{"model": "encoder-decoder audio transcriber", "dataset": "short read English sentences (LibriTTS-R)", "train_examples": 26041, "gain_aug_db": 6, "noise_aug": 0.002, "n_mels": 64, "hop_length": 160, "input": "mfcc", "spec_augment": true, "win_length": 400, "tokenizer": "word", "vocab_size": 5132, "encoder_arch": "conformer", "encoder_norm": "layernorm", "encoder_activation": "quick_gelu", "encoder_mlp_ratio": 4, "encoder_head_dim": 64, "encoder_fused_qkv": true, "encoder_qk_norm": false, "encoder_layer_scale_init": 0.1, "encoder_dropout": 0.1, "encoder_inner_norm": false, "encoder_drop_path": 0.05, "encoder_subsampling": 4, "encoder_layers": 6, "encoder_width": 160, "encoder_positions": "learned", "encoder_kernel_size": 31, "fusion": "prefix", "decoder_width": 128, "decoder_layers": 7, "decoder_norm": "rmsnorm", "decoder_norm_position": "pre", "decoder_activation": "gelu", "decoder_mlp_ratio": 6, "decoder_head_dim": 32, "decoder_fused_qkv": false, "decoder_bias": "all", "decoder_qk_norm": true, "decoder_parallel_block": false, "decoder_inner_norm": false, "decoder_positions": "learned", "decoder_prefix_bidirectional": false, "decoder_connector": "linear", "decoder_tie_embeddings": true, "init": "torch_default", "residual_init": "none", "optimizer": "soap", "beta2": 0.99, "lr": 0.0027, "beta1": 0.95, "shampoo_beta": 0.95, "eps": 1e-08, "precondition_frequency": 32, "max_precond_dim": 1024, "one_sided": false, "adamw_lr_other_params": 0.0014, "steps": 6700, "batch_size": 64, "epochs": 16.5, "lr_schedule": "cosine", "final_lr_fraction": 0.1, "warmup_steps": 200, "weight_decay": 0.3, "adamw_weight_decay_other_params": 0}
Rows from block 2 of the text decoder, named by matrix and row number. Rows with one number belong to one neuron. Each number is 128 + 32 x the weight over its row's rms, rounded and kept within 0 to 255. All counts start at 0. Numbers have three digits each. After the name is the row's rms in percent of the matrix's.
# fc1: MLP up (decoder.blocks.2.mlp.fc1.weight, 768x128), inputs 0-127
# fc2: MLP down (decoder.blocks.2.mlp.fc2.weight, 128x768, transposed), outputs 0-127
fc1.176 063:147111212052129136063147128125134076153073172168101130074127107082114149126176178140201164074134106163176107102165178136126087169123121081130151110102122171147149146169084143157157099139142182137159120124131111098106110102141102092147160116136113150129130155154130098136065136092104185113134113087128115115148102162156047082134159171125138149064100085161127169159134106160117090089150
fc1.177 097:138127140146151148068133159101174086103195178144132087170141112149140092168074156125098088096145099144156102136161112179164101119146162069130177107145095102090114168190157195112123133091136107152138131122127117094042131161149127118088171153109155122105142157098147165164124191145123119119136126104168135183157114146171067191086112183103100164124153209110146157144080160121113088120118
fc1.178 132:095111062157084154116156122136130128156163117066128162113146103146166125131127110108131135151184138149155080086124138175090158072122184148160136108135163105104110160066132090168146129138098122148117088108161185129120088137173114074093098121124143125144049136115129178194116104143086142143114146110087149198122146210109185049166130157087144126086134122075072149100176099134151147119153
fc1.179 090:181099118124125168112118086157176141169167107161180117105147116120177127166207100141101093160101148145167092110116150136137155087096109169123143182131148137113145086152132077117081173136098102088073119188113131087156138149090134170121121080153142197127083109102169130182170126083092187142044201129178123097103169148118133109137110197124128122147147098078123141128143098146162101122154
fc1.180 083:186133103182148151119131145121142165146160101116151170141151164072130124132148146082094140115123167177133096124122136135138097133079137136167123065157142110155118181105143124115172177108139166164101160161178091102075151097173106109093167142098116066101111098157094179129094187111077080102183093103157123074121140125137148128078158222112149094174172115145060138160172112157170167129128
fc1.181 082:208080118106103083114137095118082099111125085207096113154146135142107127196108116127081098108166155101112169087086135142126111181131129119173150084123145127149092104170126126121126111092142113166121074102075132142108121106171129084176136088120186110153135164132070151142114087095096157094127204173131139116179128093179135121155084127145096217089150070137137127122124090171139180136164
fc1.182 083:131144155135047165141160118149175126151095120111124123124120149160096113118108143121125081100109173174128077109173171142129155102152151122115173132120104063168148101129105150083185096096135211093163185122161091104116155072177175108101145115136113115118158123138115098148174094102215105156140148135118180172184076120164139111106133179162098099154180146122182187094103150159082132161123
fc1.183 111:157112163104097076098161113115127129149109083123123158129091110153106144226125121171136122093094137132114119119132097131176146156096135146169149116076128046097154137133131130093119123146079136162117113122126094099211121155090155118140147094092166085161093208165127070143090147126118104173068076172096132122110083134161098076094121194106111133189115083141136083109082145118110128179075
fc1.184 082:199155085143122133091137137089097143117116140138074127164102126137107137185120100138125136135161106134094137163097185183137082146131135088188178149151098112095134134172144139112166153121115160120079120149102101077071189078107188121152156148056159112153123152157096104153081142161164190112133184093165143208128150125121127152137143126146142202138170070090146106114180127074106165159132
fc1.185 088:143145089126118158141133166154107133090146127094065118140080049134090094128140146163082064099108131151134143120155187105163108113120157067159165145139136149124198084141107071145161109112087147129128151153099127107191155093164161091142117126103120136137068191149093112138117139137118105122074177095127205164133111205103077075146174128082169117138154114117116163176076150150103115167154
fc1.186 082:059088187116145132145024135120141053146112086125136139093104166116131166124157152170143062132106107148109121175141137122121176125041123187177109157127120157137135143146101191126108157087112070140103130173106083107105053116157134208140095131161121138162164133116106129126114144131060095111124123111168135123090165100113143124169154171171099159120125079104128168109155143148108083139116
fc1.187 095:192145077164153142117115135140197176134162154134107176096135087136185086192155167179163102089069106073137088118120115138132129119157130055120150152192099118149152134137135113181142180153098166093101152089052177093142141130134136062123140062120149137104111116112089159150125069077128153141129141111126140128140162187112043101132125123156171125143128114099138132148073136164133121141150
fc1.188 122:123123083069120126122127101147159149146160077143112138116137101107113056098110084072117133127082155146158190155070170137103119146136134097132123107152168075178033121079097135153107138141101122193140090161120129101161108121153099176109110152054163085078109111180074169148164171132151159188141148131080134080103149133188142099092170146124146093117122100157117145142119147170137172138175
fc1.189 066:088172069162158167126119113121166166114118078126132151166119141136153118065102128149120079175107145087146096102133146105151121135089145140117148134116159113097105154121105133156083151131169029114049076172172171107110160160192127202172126069130160163156106127130118117114060090143108122142163100109117089163189130171157101112096134169154119098172125128095077193156114129112101126159097
fc1.190 115:181128172129042093152125099166118100133154154104137151171116084110155164169119095110114177088122170131146178078132170128206171103096112089091158133147174091176097120073124104161157091118106093131062131106146135181098180142150076102093201104108122100132113123133124120118117140064125159117136066130128143083131127165129166105138204170090126149142159079117119149119078110111162135088128
fc1.191 103:062121128092192086198156086136116120100131171156140130091166175167083111093153155191117105160164131154082203104152148111175115121151156123147140128160151085100094086165157095116168114099119100109142119135111097119120140103173095127100129063134136144103143082102201160123135131120099119100102090165146130194157198131058137111114077142171131151056126089162168157108111092135150134127152
fc1.192 104:139193141149121150120133129069157065082069131140145130154094099170178098156151097124151151082102113132142098088151124147094105154090112143119152166100103126096127097175159130132194121159090133022097128163133138162109125157162173145103143032187139133157117164133148095161064083130101104056143122074147114111151117134141122145127139131159091086125167153108154172069167148136116097165136
fc1.193 087:194214131174173127137156104191146135160140075083123143093186076171100126176116131125131153117156152171080137157089128157154103126083142074126117064095118109089107092135107133126135151112062156187067156111107117108109163143139126175076126090112086091179149093137124146124111140107113108155092102110069135100170089100149118104142142228115101187112132128111119133116141150153145132154169
fc1.194 091:131179134108173155124123027074058125116095089178114141183156177121077173151138154136125141140137110136079084055145169102180100112104138142065157089200120097074106171113161138159145124117159137182073129099139135133161124126141087140077129110128161095107137088106128093111151123155122096137102148159107138135052100111145083134125151136118099133110141179082117068085099117124163159149103
fc1.195 082:109087168173100103124059141170115055194125168115089160096178090142127102143186086094128102154119138118157140134061142154172155084129150133109160093096155131105159115156138097169125151062089159127122117098089115117132088147140126111101120123106141095143089098090040137141086128197131130156052072172129118133103159103131169154168105138143103140096148081166177122069143168130143108105155
fc1.196 085:173158130080167096128174088145133152131076129193100128106141169127130123207133182087083157074122128147175118144070090154129076212112056147086159146144111179147098128118087092114098129134139144139139174133121138084117142123124169110127155123148207144114091114155097078078151130147138130069150100131133179162096139118169138123080164156171100178110103114083140120146112096135067136174141
fc1.197 072:128165065096117090088136146094196127121115129206125119103125123099160162133131079137111152113092167090185100132137129157159156102111158127109142133169152146154131138114114088091130169164155091078171129211157116146190159114105152111124100148131100131138198120152112189111169056091097125108114133113175069103171111145084198096111175159126147157168120087149134212112117144136137181126133
fc2.176 072:102183137129093115179110145150168155103082097104119092133127109148150103092130164140101109184087136184115125113142103163151127072138179177169132116169131126154119105141204167087139147123095141111170117080148134126127096115115132107137087105069183152078126134190156140104136158206166097152113123153117118133174156140139144113116113028183152075175084102150177112120116094121148123084205
fc2.177 102:123148100118119122161168137164151147105189165082092183138134132108160174166145137024136140093141120123149128123149130136141100153134147167120119134148089152162112134107169156088144188128190134120094101086189109120208132141096189110085122102132096104129217126106117157179138096183155110056155090197163118151141072076077109134148118140096091149148085114096114149148133157106135126124113
fc2.178 119:097104046236134133125149165141173162155123124099173080121093106135162105115069135137165080145136073098122140121161119107131154105193096148127143197129174128084122147091109146099188128134145109203109093109106168131134124160147212085123148133157099082145116090123119108124140105091146140174175197142167112153125161131124125129134137170158100108116085168105092153114150150187134081125133
fc2.179 087:127129120157130122144150138133111070158146152188143167106133151139065188137149092162148072102134129123149142117158154119096162165163128133130127119175154162108102126179165104125128145142157107148116086119128134110090077102149102105151118138123060076123042096097072117067094156189135167105129066062154084144033097142124093118177090110119084127130156177110137177117140157134085064145148
fc2.180 093:106187117113085177096156125119163114160229156134132140111150113082172068136218116144116104078110076106165164155117121146144166142163139164192106089108109111181115161139115090098176086054104159130106180108154090106124114138083089105101154140121118075195140111133159120113160132097137134086080102100101087124122139091100186116150112110122151101120132112115094140182144125145097102084090
fc2.181 087:170119176133129076088168132151166122111115092107113143159163095108191108154133159093178126140172121171118183105118117114163140104119125090136076144139161138167158151105066130096134118111134176125073175143137164109073104107085179140163090157168125124125122070132136116096160159188066055082138058111135071123105178082166126119099098172130169120163167164111081144105101136144115080169128
fc2.182 089:088168147110113117124153130118106163094185130153111107130106102123147144087094065100193162163112114166178183165122177170116135211097146126097064153122183130139129090107147149182156134091133123109101103108160131070120106079095107091176099161118112112142140169130158171121135188176175143136076164164180130163109137111102139139139177124114081116101158143136125094161128210073157178127097
fc2.183 113:173123120140078200188051141168125140080118131145149185144095120125156153128155122146135063171139146111117113129116133097127110136135113151170104094051196140111185152149156093102137102133102106132086151094132150160104140087216143140119117194100093153165174143094073133115116094078085135116092124137148158126159140102154095104135158132107109186097169148180078154130154195178117115159123
fc2.184 087:145129122096094142066059106133136154094141069150103104136103134084159070173093238116089149124126072112101172108113130099136165084149104107128120166118139107105057144097134141160155140142113129089111139151106056109104071206133106123128126142134170172192138093137164111100186082117132113101129112111070161142154120138103219154131112156069150108094118128103140121111125164132104151146147
fc2.185 087:154144161161089162073129152152089104146144081160114069147180127115141166114088196095112063114141184095063097096115051105099131127233133141055090111195174124097112098147135149129134149161096113182159097170174108172149116142097104091105113131175080109140115177141175099155149113105136131129138143152123116096119141087119109165107138137168120114093112113119186099134119119093150117096126
fc2.186 082:175104064203108173136145091067090155081099131147124133142177096181098163161115125131121057109140098117055090132083151140101173113134114155127146071133151142117152129110122119131089164132158199119119121197096135076153107144088104117194107145125105069154115103120071145146181148137132170122117108150112163117094131151190074126106176063078114077161135092146145134138143135110112137100150
fc2.187 097:093105139161103084111124166176095139105097065128137138213138122171075103090136148102148147081171170088122130173151089135086177184089178093111117144117142173171099131142130144126147119125105162141170073166148110166139139136058108099166171134105091127097132148108109137142141072119075107121118166165103120104151174103133156103158115052072116101148105070139119104153168105064185128099156
fc2.188 108:125164150133096176147104107133058081173141142123113087121084092102092114168099201070124142118070134151147143152103137152162146127057083136127139099095117158136180080198085157109071147146137161130129115119111149134156097146124162126119115105208142114160092151164130145132132147160153121133182151168164153151075187098128172079103113116137164061111072160131191167123081113117123128074135
fc2.189 074:186087113150120123123084119111174148092137126093203171087155129160128170161112123093185133171145129156125150116161097117103166123164164056135130133094139112156108113136150075118104177163196174074159143147082165115145139114077160140187133097096088165109134075195094099172098152165122154125137072120187153135116144086098101106077088150159133128143082181108117121152108092179106131170126
fc2.190 112:139133104100151137093151173085105131133118133103147110151122124116150123169127160159139125151135159135168082127184114155088157162168135142172126108129137091088118117116079119109104099123162156090128166094209147075129089144039171179133154150148101116074141173107040095041124088145069125089120140147166098121168091106122125160133125071094146148126081080055153137173090151144090102114151
fc2.191 106:113101123124130083050099137134084100070130125138138145130121107110179163191140086121107150078145123154176093162132117092074126147118165150115127127114134122119069150110175155147054135120143119106143060123165140049147154142154117117139106089162074147165128140092083109103160182104104156108132102091171078085104080097093114002145133141086142113087140111134124131133074130117160167119128
fc2.192 102:103135134124085086102048094149109147156164120123161135118148110128123129133166090098107159150119174151087085147128101145090159170078169129107077157111081133088073100153139085133092137121137114057159134088069162175126160113098124116122090128137143114130130180115100157123173116123214199127131132147110154113078157143150109069198093178111124122131213157105137106123107153099095111060083
fc2.193 096:144081193131090138147176131170091089119162130131128152136135105128076148103136114132078115145113137118145142081106105055100107107081143188150106185161099116159142127069137183108115105101137092121125127132180101158152148082180040107120156158138135085120155161160133114166117127128144192143126189076129116159161111174145118161135164142163110197065112098133126115122154188090096157043126
fc2.194 094:159094107194126091119110128150170121128141138146156120125085118126107137142146112155140111105039126092126100170116129195091143091076225133186155117147146115146136140127110137157081112149155138116048161121124153116160109182105167092120145149076132143130120200120131117090105139187161072157147138111158150126137152152108134076148125150158146087123077057135170167102097086157221110148105
fc2.195 089:118124123160157115152165162130203136088101088111145094158114129119112127159144106117149211118131084128138104177115082161127115168117141174124126158143149076122157097168129156175171102136130135095151099128144167071119152150084083149113142114055074164159073143113195146146128115169055173144156088128114121169160101137131103071101100096184087105059109128166090155081092120152131129195145
fc2.196 094:151093117095156081088143168100122039084144189127073136144149132110188093175132128089143087131171091165125173115104118113155151135095093132141122121138162152101130126139158150180208125172123103143147182099123196096170138155113093145125162135163166130084172134127140129090185112114130077075114130104129082133196157148125115146116155086164128169159077176160113094113168146152105092117194
fc2.197 080:092071129143144115099149209108139146051180170153130129159148118189120146118088111109126132136143175106114059173112148128080091113129134139135158108149124139104129111140068117175119137122189121086133135095130089166121137126129051051161075144102118143132106039118120150116121172127169103101172113132112172116150097147097164115180061144136154147116080134122157174059103174128160137135173