From a checkpoint of a small encoder-decoder audio transcriber: encoder layers 6.
Rows from block 3 of the audio encoder of a small encoder-decoder audio transcriber, named by matrix and row number. Rows with one number belong to one neuron. Each number is 50 + 15 x the weight over its row's rms, rounded and kept within 0 to 99. All counts start at 0.
After each neuron's rows are labels from the 100 clips, of 14976, where the neuron reaches its highest value: "responds to" is what is common among them. Only what is clearly more common there than usual is listed. The data: short read English sentences (LibriTTS-R).
# fc1: first MLP up (encoder.blocks.3.ff1.fc1.weight, 640x160), inputs 0-79
# fc2: first MLP down (encoder.blocks.3.ff1.fc2.weight, 160x640, transposed), outputs 0-79

fc1.255:40 64 42 15 36 45 40 55 61 42 60 43 67 34 52 57 49 59 60 54 69 36 42 63 42 57 59 68 99 44 46 51 65 42 69 57 28 60 52 47 44 59 79 55 57 53 36 65 76 51 68 73 52 61 60 41 58 46 64 73 66 53 41 70 52 43 35 17 51 54 64 55 41 70 46 67 79 48 58 46
fc2.255:66 44 49 17 27 79 24 37 45 53 38 52 37 33 64 74 50 32 29 33 62 47 84 77 45 53 48 76 48 54 35 48 33 67 30 55 66 62 49 41 64 34 62 49 52 39 58 48 40 42 55 26 38 53 53 50 64 38 59 48 41 40 67 58 50 59 58 58 73 35 60 23 29 74 67 40 42 47 67 49
responds to: the word "was"

fc1.388:56 71 54 59 16 53 64 38 57 60 65 48 58 38 58 46 36 68 45 55 41 60 35 43 88 44 87 44 71 45 64 57 52 65 61 39 57 24 49 46 72 55 56 58 53 47 42 45 73 61 43 30 44 47 42 73 31 21 60 72 40 46 28 55 63 42 68 69 31 49 57 63 65 57 62 34 81 74 67 74
fc2.388:73 62 54 50 43 47 24 36 55 50 25 65 23 62 50 37 38 45 24 44 62 78 89 60 84 42 34 26 58 56 55 61 73 66 48 35 52 30 37 59 41 26 55 43 60 50 55 31 43 34 61 17 15 64 64 37 61 40 61 25 58 39 70 52 49 66 59 61 42 53 64 54 67 34 32 58 46 41 76 57
responds to: voice: male

fc1.496:23 74 61 51 64 61 65 47 36 47 60 61 33 40 62 55 48 54 57 57 56 50 39 65 37 33 34 54 57 50 52 47 57 80 29 55 43 54 48 49 55 58 48 27 60 43 55 55 45 50 65 44 76 44 53 76 45 76 38 26 38 64 63 45 66 52 71 40 57 61 43 34 42 45 46 38 48 56 44 61
fc2.496:27 64 54 44 56 62 25 57 56 68 33 16 51 49 50 60 59 45 81 27 49 38 55 35 56 46 67 57 56 40 54 50 34 39 57 60 56 46 43 40 51 40 65 62 61 60 70 58 33 57 48 77 43 45 62 30 43 45 58 39 52 59 54 55 44 65 43 04 43 67 20 46 66 59 34 59 79 61 51 61
responds to: the word "was"

fc1.230:33 59 33 60 68 41 60 63 61 37 64 62 61 67 33 73 32 67 36 39 51 63 47 31 71 29 59 55 55 64 49 48 43 50 70 74 59 37 57 49 74 77 70 41 37 44 38 55 22 98 65 32 60 49 53 87 45 60 37 76 42 28 39 55 72 49 38 47 41 89 51 73 35 49 27 31 54 35 74 92
fc2.230:46 25 41 40 28 29 60 53 64 64 62 60 54 55 36 59 40 56 57 46 36 51 39 63 56 79 54 70 49 39 55 59 32 41 44 40 65 39 37 88 39 48 62 41 55 44 41 54 68 28 55 44 60 67 58 35 76 56 53 58 74 68 60 65 76 56 48 45 48 52 62 60 75 27 43 66 30 52 57 00
responds to: voice: male

fc1.38:34 58 48 60 41 57 62 50 44 47 38 52 64 51 42 04 19 59 52 45 41 48 33 57 57 42 23 25 49 60 34 49 64 37 61 52 12 68 56 59 33 36 71 33 36 25 51 61 66 31 39 42 84 49 45 42 28 48 42 60 56 31 24 48 36 64 54 49 41 68 21 36 55 31 50 26 17 66 65 45
fc2.38:45 52 27 58 69 37 53 46 52 16 34 50 31 42 91 49 36 35 47 32 51 59 44 52 36 49 50 57 45 60 54 42 30 63 24 58 70 65 46 61 50 75 71 68 49 69 81 48 54 50 22 30 52 50 52 36 83 44 33 74 35 30 51 67 52 40 59 56 34 70 37 66 39 52 54 54 63 45 68 43
responds to: voice: female

fc1.168:50 66 44 48 64 52 52 56 57 58 55 48 27 46 41 56 58 40 53 53 47 65 59 47 44 49 23 57 53 50 26 73 35 65 51 19 70 35 45 51 26 59 42 45 66 45 68 48 53 95 49 21 47 34 51 63 44 42 72 44 39 51 57 61 60 56 61 60 43 46 66 83 56 45 27 55 43 16 51 36
fc2.168:33 60 25 75 30 36 43 26 62 51 55 76 53 43 74 46 55 41 20 34 56 53 52 41 38 18 43 87 42 31 56 54 72 49 25 50 65 55 44 59 43 10 73 22 51 47 37 56 50 52 36 49 45 61 55 38 22 67 42 63 28 41 48 53 16 40 45 57 48 67 44 70 47 56 54 81 02 38 71 48
responds to: the word "was"

fc1.69:65 43 66 39 36 11 53 21 37 37 36 52 49 48 69 56 73 37 38 67 50 43 91 50 51 65 64 49 66 66 30 57 53 59 53 62 33 51 51 33 66 32 48 59 37 56 63 56 58 60 68 51 29 75 48 50 18 54 40 61 42 35 39 45 36 49 57 57 58 37 53 47 67 45 63 35 52 47 53 56
fc2.69:49 57 49 51 38 41 30 29 51 16 64 34 30 50 29 59 56 19 44 56 38 39 57 54 39 53 45 52 49 69 41 32 49 72 72 68 58 50 45 65 41 35 23 48 19 58 58 69 34 66 30 43 32 53 45 56 39 39 33 29 42 59 35 52 22 12 36 32 61 62 53 55 60 46 68 54 39 26 45 47
responds to: the word "all"

fc1.375:47 51 41 38 76 55 75 38 37 49 06 95 37 36 53 56 59 38 55 31 30 40 56 44 57 70 27 53 53 69 33 72 46 60 25 72 42 46 55 55 61 48 54 37 68 51 59 66 35 60 37 20 72 43 73 52 52 65 56 44 31 68 19 65 52 35 63 46 73 73 46 60 54 45 43 53 53 71 43 77
fc2.375:51 77 75 65 55 47 43 25 15 52 31 40 51 51 57 67 50 54 54 42 62 44 59 56 68 61 90 71 61 52 64 61 41 40 55 59 47 69 29 13 47 43 45 38 48 34 15 88 56 18 49 41 46 20 43 41 52 54 33 44 59 70 63 28 65 26 75 57 58 54 52 22 72 80 48 49 61 78 70 61
responds to: the word "and"

fc1.256:66 44 37 67 29 35 48 47 52 38 45 69 37 27 53 55 72 54 56 41 50 42 41 66 49 39 28 46 51 42 27 38 42 48 88 43 56 61 57 63 40 45 68 59 34 48 62 24 47 43 64 58 54 60 33 52 50 54 34 77 42 38 43 35 42 45 60 53 56 47 67 69 71 90 61 58 60 37 56 26
fc2.256:56 55 25 08 50 31 78 55 73 63 77 41 54 61 50 41 73 53 51 68 38 34 49 29 50 68 39 55 36 83 51 70 65 67 26 76 49 47 63 55 49 60 35 72 61 41 45 33 32 42 46 59 76 45 46 25 36 17 46 41 62 49 32 42 59 52 66 63 53 44 60 37 67 48 60 63 21 65 04 38
responds to: the word "i"

fc1.321:47 39 29 14 54 65 68 53 52 35 46 69 48 31 68 36 54 61 64 40 73 19 73 64 65 64 46 55 53 40 38 65 61 93 35 51 44 47 26 45 32 47 34 33 34 54 47 50 54 47 49 30 25 41 55 60 27 44 57 49 54 81 36 62 59 72 73 56 52 93 44 24 53 55 50 39 74 81 63 74
fc2.321:57 72 67 26 32 64 44 39 14 21 35 52 42 49 52 38 80 44 43 12 46 79 38 67 50 86 40 73 33 41 68 44 53 56 74 65 68 60 30 62 62 65 72 66 75 38 37 67 58 37 48 54 45 35 40 49 40 57 48 42 60 45 78 61 53 43 65 45 53 56 36 45 55 50 62 49 74 50 48 27
responds to: the word "and"

fc1.608:28 46 16 58 34 57 61 36 30 48 32 86 44 27 43 38 46 40 42 60 72 19 56 37 27 46 52 57 56 89 47 40 31 33 52 61 29 48 46 63 47 36 73 48 63 72 52 43 39 58 38 33 58 53 39 38 53 76 42 51 64 64 83 68 63 65 52 66 48 49 44 39 44 38 27 46 44 51 62 50
fc2.608:55 63 65 49 32 42 28 70 58 31 35 62 66 42 55 57 35 36 48 49 37 64 66 69 45 51 81 40 36 69 23 44 65 46 21 49 50 70 44 33 41 56 63 76 17 34 50 63 62 55 70 64 43 54 61 41 54 42 23 80 71 37 44 22 29 36 59 59 47 37 61 43 28 46 57 86 35 59 59 36
responds to: voice: female

fc1.530:51 46 61 61 62 48 42 43 46 32 51 31 42 35 35 31 78 52 55 41 55 75 60 63 59 87 56 72 35 34 38 23 33 50 36 58 49 52 53 61 63 41 33 46 58 48 68 59 22 53 35 51 48 47 56 29 40 18 54 49 34 52 53 34 64 76 47 46 84 62 16 55 67 44 77 60 59 22 56 32
fc2.530:48 51 58 47 47 51 47 35 54 51 67 84 52 19 79 37 55 65 78 70 36 38 82 33 69 46 26 37 50 38 65 53 42 64 63 63 51 46 17 61 47 57 18 76 45 75 56 45 48 77 73 47 64 77 59 70 54 43 42 67 52 30 56 55 56 48 73 42 42 43 76 57 70 41 54 42 58 55 24 36
responds to: voice: female

fc1.254:61 61 38 87 42 52 61 77 51 39 54 26 38 72 51 25 65 54 49 27 27 46 41 52 56 61 31 59 34 71 37 23 58 67 54 43 22 44 69 68 50 48 72 37 58 73 43 71 49 41 42 49 60 32 51 27 35 63 28 63 70 55 64 38 21 44 52 45 41 34 72 44 61 40 56 58 74 60 43 12
fc2.254:42 44 46 47 56 50 46 54 51 62 47 51 40 40 35 48 99 42 71 67 26 29 52 73 55 70 70 55 68 71 30 39 25 45 27 50 55 47 38 50 42 57 50 55 34 26 65 59 59 50 49 58 52 52 46 20 35 59 64 54 37 51 68 71 78 82 37 30 46 63 59 54 75 51 33 45 62 65 38 37
responds to: the word "not"

fc1.406:71 29 67 35 57 42 37 44 29 47 83 43 55 54 47 27 59 32 62 54 48 40 49 72 26 55 48 43 65 67 57 45 63 55 39 55 63 25 43 35 68 36 32 55 14 34 80 51 78 68 69 44 66 63 68 70 16 54 49 52 51 68 73 31 35 41 35 42 55 52 38 65 46 75 35 37 26 52 59 76
fc2.406:55 67 30 25 26 50 49 49 51 82 52 91 50 37 51 60 45 64 45 67 68 58 60 55 56 62 31 65 59 52 73 47 43 66 53 49 29 79 54 61 51 35 38 82 45 54 41 70 36 64 74 43 45 71 50 37 74 13 64 48 44 32 35 32 55 30 24 54 30 49 33 62 45 19 47 44 41 61 42 52
responds to: the word "her"

fc1.346:55 20 43 60 55 49 43 45 47 49 38 36 53 46 19 81 54 21 32 41 18 72 46 48 53 73 71 43 66 46 63 78 83 70 56 29 74 51 22 20 52 39 40 71 75 52 24 73 33 35 38 32 24 61 42 97 34 51 43 47 40 44 50 72 46 55 56 57 46 47 42 72 47 41 41 53 75 41 46 66
fc2.346:37 52 57 43 69 67 57 73 45 43 57 47 64 32 58 66 49 64 61 27 38 27 39 81 64 39 58 69 42 17 47 73 43 47 71 36 65 56 44 29 14 65 51 74 33 44 27 36 50 47 51 45 19 37 64 41 46 32 64 54 44 44 46 51 59 36 55 62 60 70 29 54 47 57 45 57 87 36 82 46
responds to: the word "we"

fc1.540:34 22 40 57 60 56 61 67 57 44 47 46 45 36 30 40 59 37 41 41 39 48 28 54 73 64 49 49 57 60 34 54 55 68 26 65 68 31 51 32 45 45 62 60 76 56 52 41 41 74 46 39 60 48 51 87 48 56 09 27 25 39 40 45 38 38 42 34 41 71 33 79 50 46 46 41 43 49 37 16
fc2.540:47 54 69 78 37 51 33 32 45 58 51 51 43 55 57 31 49 26 21 32 57 66 51 49 62 56 70 63 52 61 60 65 50 38 66 36 70 25 50 52 41 38 51 41 63 20 16 59 50 29 44 24 32 59 60 26 48 61 62 75 47 49 48 41 70 68 42 53 29 60 48 43 52 51 24 51 33 44 57 35
responds to: the word "was"

fc1.357:20 47 34 41 48 48 25 47 25 58 64 44 43 50 50 46 44 52 44 49 30 34 23 60 59 51 31 59 78 38 46 70 33 70 44 41 55 42 77 88 62 53 64 41 65 62 42 54 52 30 41 40 35 22 65 42 49 31 48 64 44 56 50 32 29 45 44 55 86 71 56 44 43 67 25 22 09 36 45 28
fc2.357:27 70 47 48 34 71 73 69 64 49 48 51 82 56 38 55 51 60 41 22 46 33 56 41 43 46 62 21 47 53 50 31 39 42 63 46 43 45 07 48 63 74 39 57 44 47 46 30 64 30 62 47 46 71 47 58 58 43 63 35 27 77 66 42 48 32 37 67 38 25 42 27 38 59 47 65 39 76 44 54
responds to: the word "not"

fc1.127:49 56 35 26 47 54 14 53 43 46 43 50 55 29 41 31 53 33 49 59 30 50 52 61 36 70 60 55 45 58 56 93 49 38 33 45 56 35 57 37 11 36 61 36 41 27 35 37 50 53 50 62 46 57 60 39 61 25 52 53 47 43 22 34 65 71 64 71 50 57 48 39 96 81 66 30 29 60 72 45
fc2.127:51 57 63 85 60 58 47 37 40 58 45 63 56 57 70 51 52 32 52 38 28 63 21 20 38 25 51 68 48 31 46 55 24 67 49 67 48 70 77 44 46 62 56 65 52 40 67 55 52 73 45 80 43 28 31 28 26 55 58 38 49 50 35 65 65 54 35 62 30 51 52 36 26 43 45 44 52 69 35 77
responds to: text has "who"

fc1.526:33 70 55 33 39 48 57 45 24 48 44 53 42 22 54 29 42 58 47 80 63 54 47 38 33 58 57 43 61 47 40 42 65 47 24 69 44 50 43 49 32 45 65 44 79 29 42 71 88 44 71 53 46 62 40 45 69 38 40 85 76 30 62 22 49 59 74 15 36 49 44 72 48 63 81 42 44 49 40 40
fc2.526:67 43 19 60 35 53 48 80 67 57 77 44 77 76 43 42 36 33 37 41 81 53 69 50 65 49 43 52 56 36 50 70 62 51 26 58 66 28 73 40 39 63 34 41 35 59 58 17 53 34 61 29 45 50 46 56 67 51 35 33 38 77 63 46 52 37 47 50 65 66 75 42 61 71 48 29 46 43 35 29
responds to: voice: female

fc1.61:66 72 89 32 62 36 49 41 50 58 54 53 79 65 02 59 47 75 50 62 40 47 39 39 58 54 52 61 50 58 49 42 50 56 49 46 62 49 56 47 57 80 83 36 30 32 68 60 41 41 20 59 47 51 31 38 66 57 33 44 53 35 46 54 74 32 55 46 41 47 54 45 60 44 53 45 63 74 37 37
fc2.61:30 32 44 50 35 29 49 67 65 49 44 41 43 32 54 14 54 29 48 55 64 35 41 62 55 19 59 27 31 37 43 51 33 24 71 49 51 41 44 57 59 18 58 50 64 37 20 60 35 27 71 52 59 46 56 70 24 66 54 83 55 61 38 59 70 56 26 56 32 65 40 50 59 47 38 27 33 47 32 58
responds to: the word "i"

fc1.595:46 56 58 38 50 22 67 57 53 27 49 71 46 42 56 31 54 08 53 56 56 35 55 61 39 30 59 33 60 39 19 54 47 62 61 74 20 54 58 64 60 57 27 51 66 62 38 74 50 48 52 51 36 51 37 53 62 30 61 63 57 62 51 56 69 49 59 44 87 22 43 67 45 46 41 57 72 55 64 61
fc2.595:74 45 59 39 34 45 73 51 54 46 72 89 48 62 39 62 50 52 51 70 24 52 53 50 30 55 56 33 77 76 23 44 50 66 77 63 45 18 68 20 56 25 50 61 69 37 28 39 42 56 48 80 42 38 50 24 34 17 72 37 30 36 33 22 71 46 53 53 35 52 48 32 56 52 59 50 51 48 46 49
responds to: the word "i"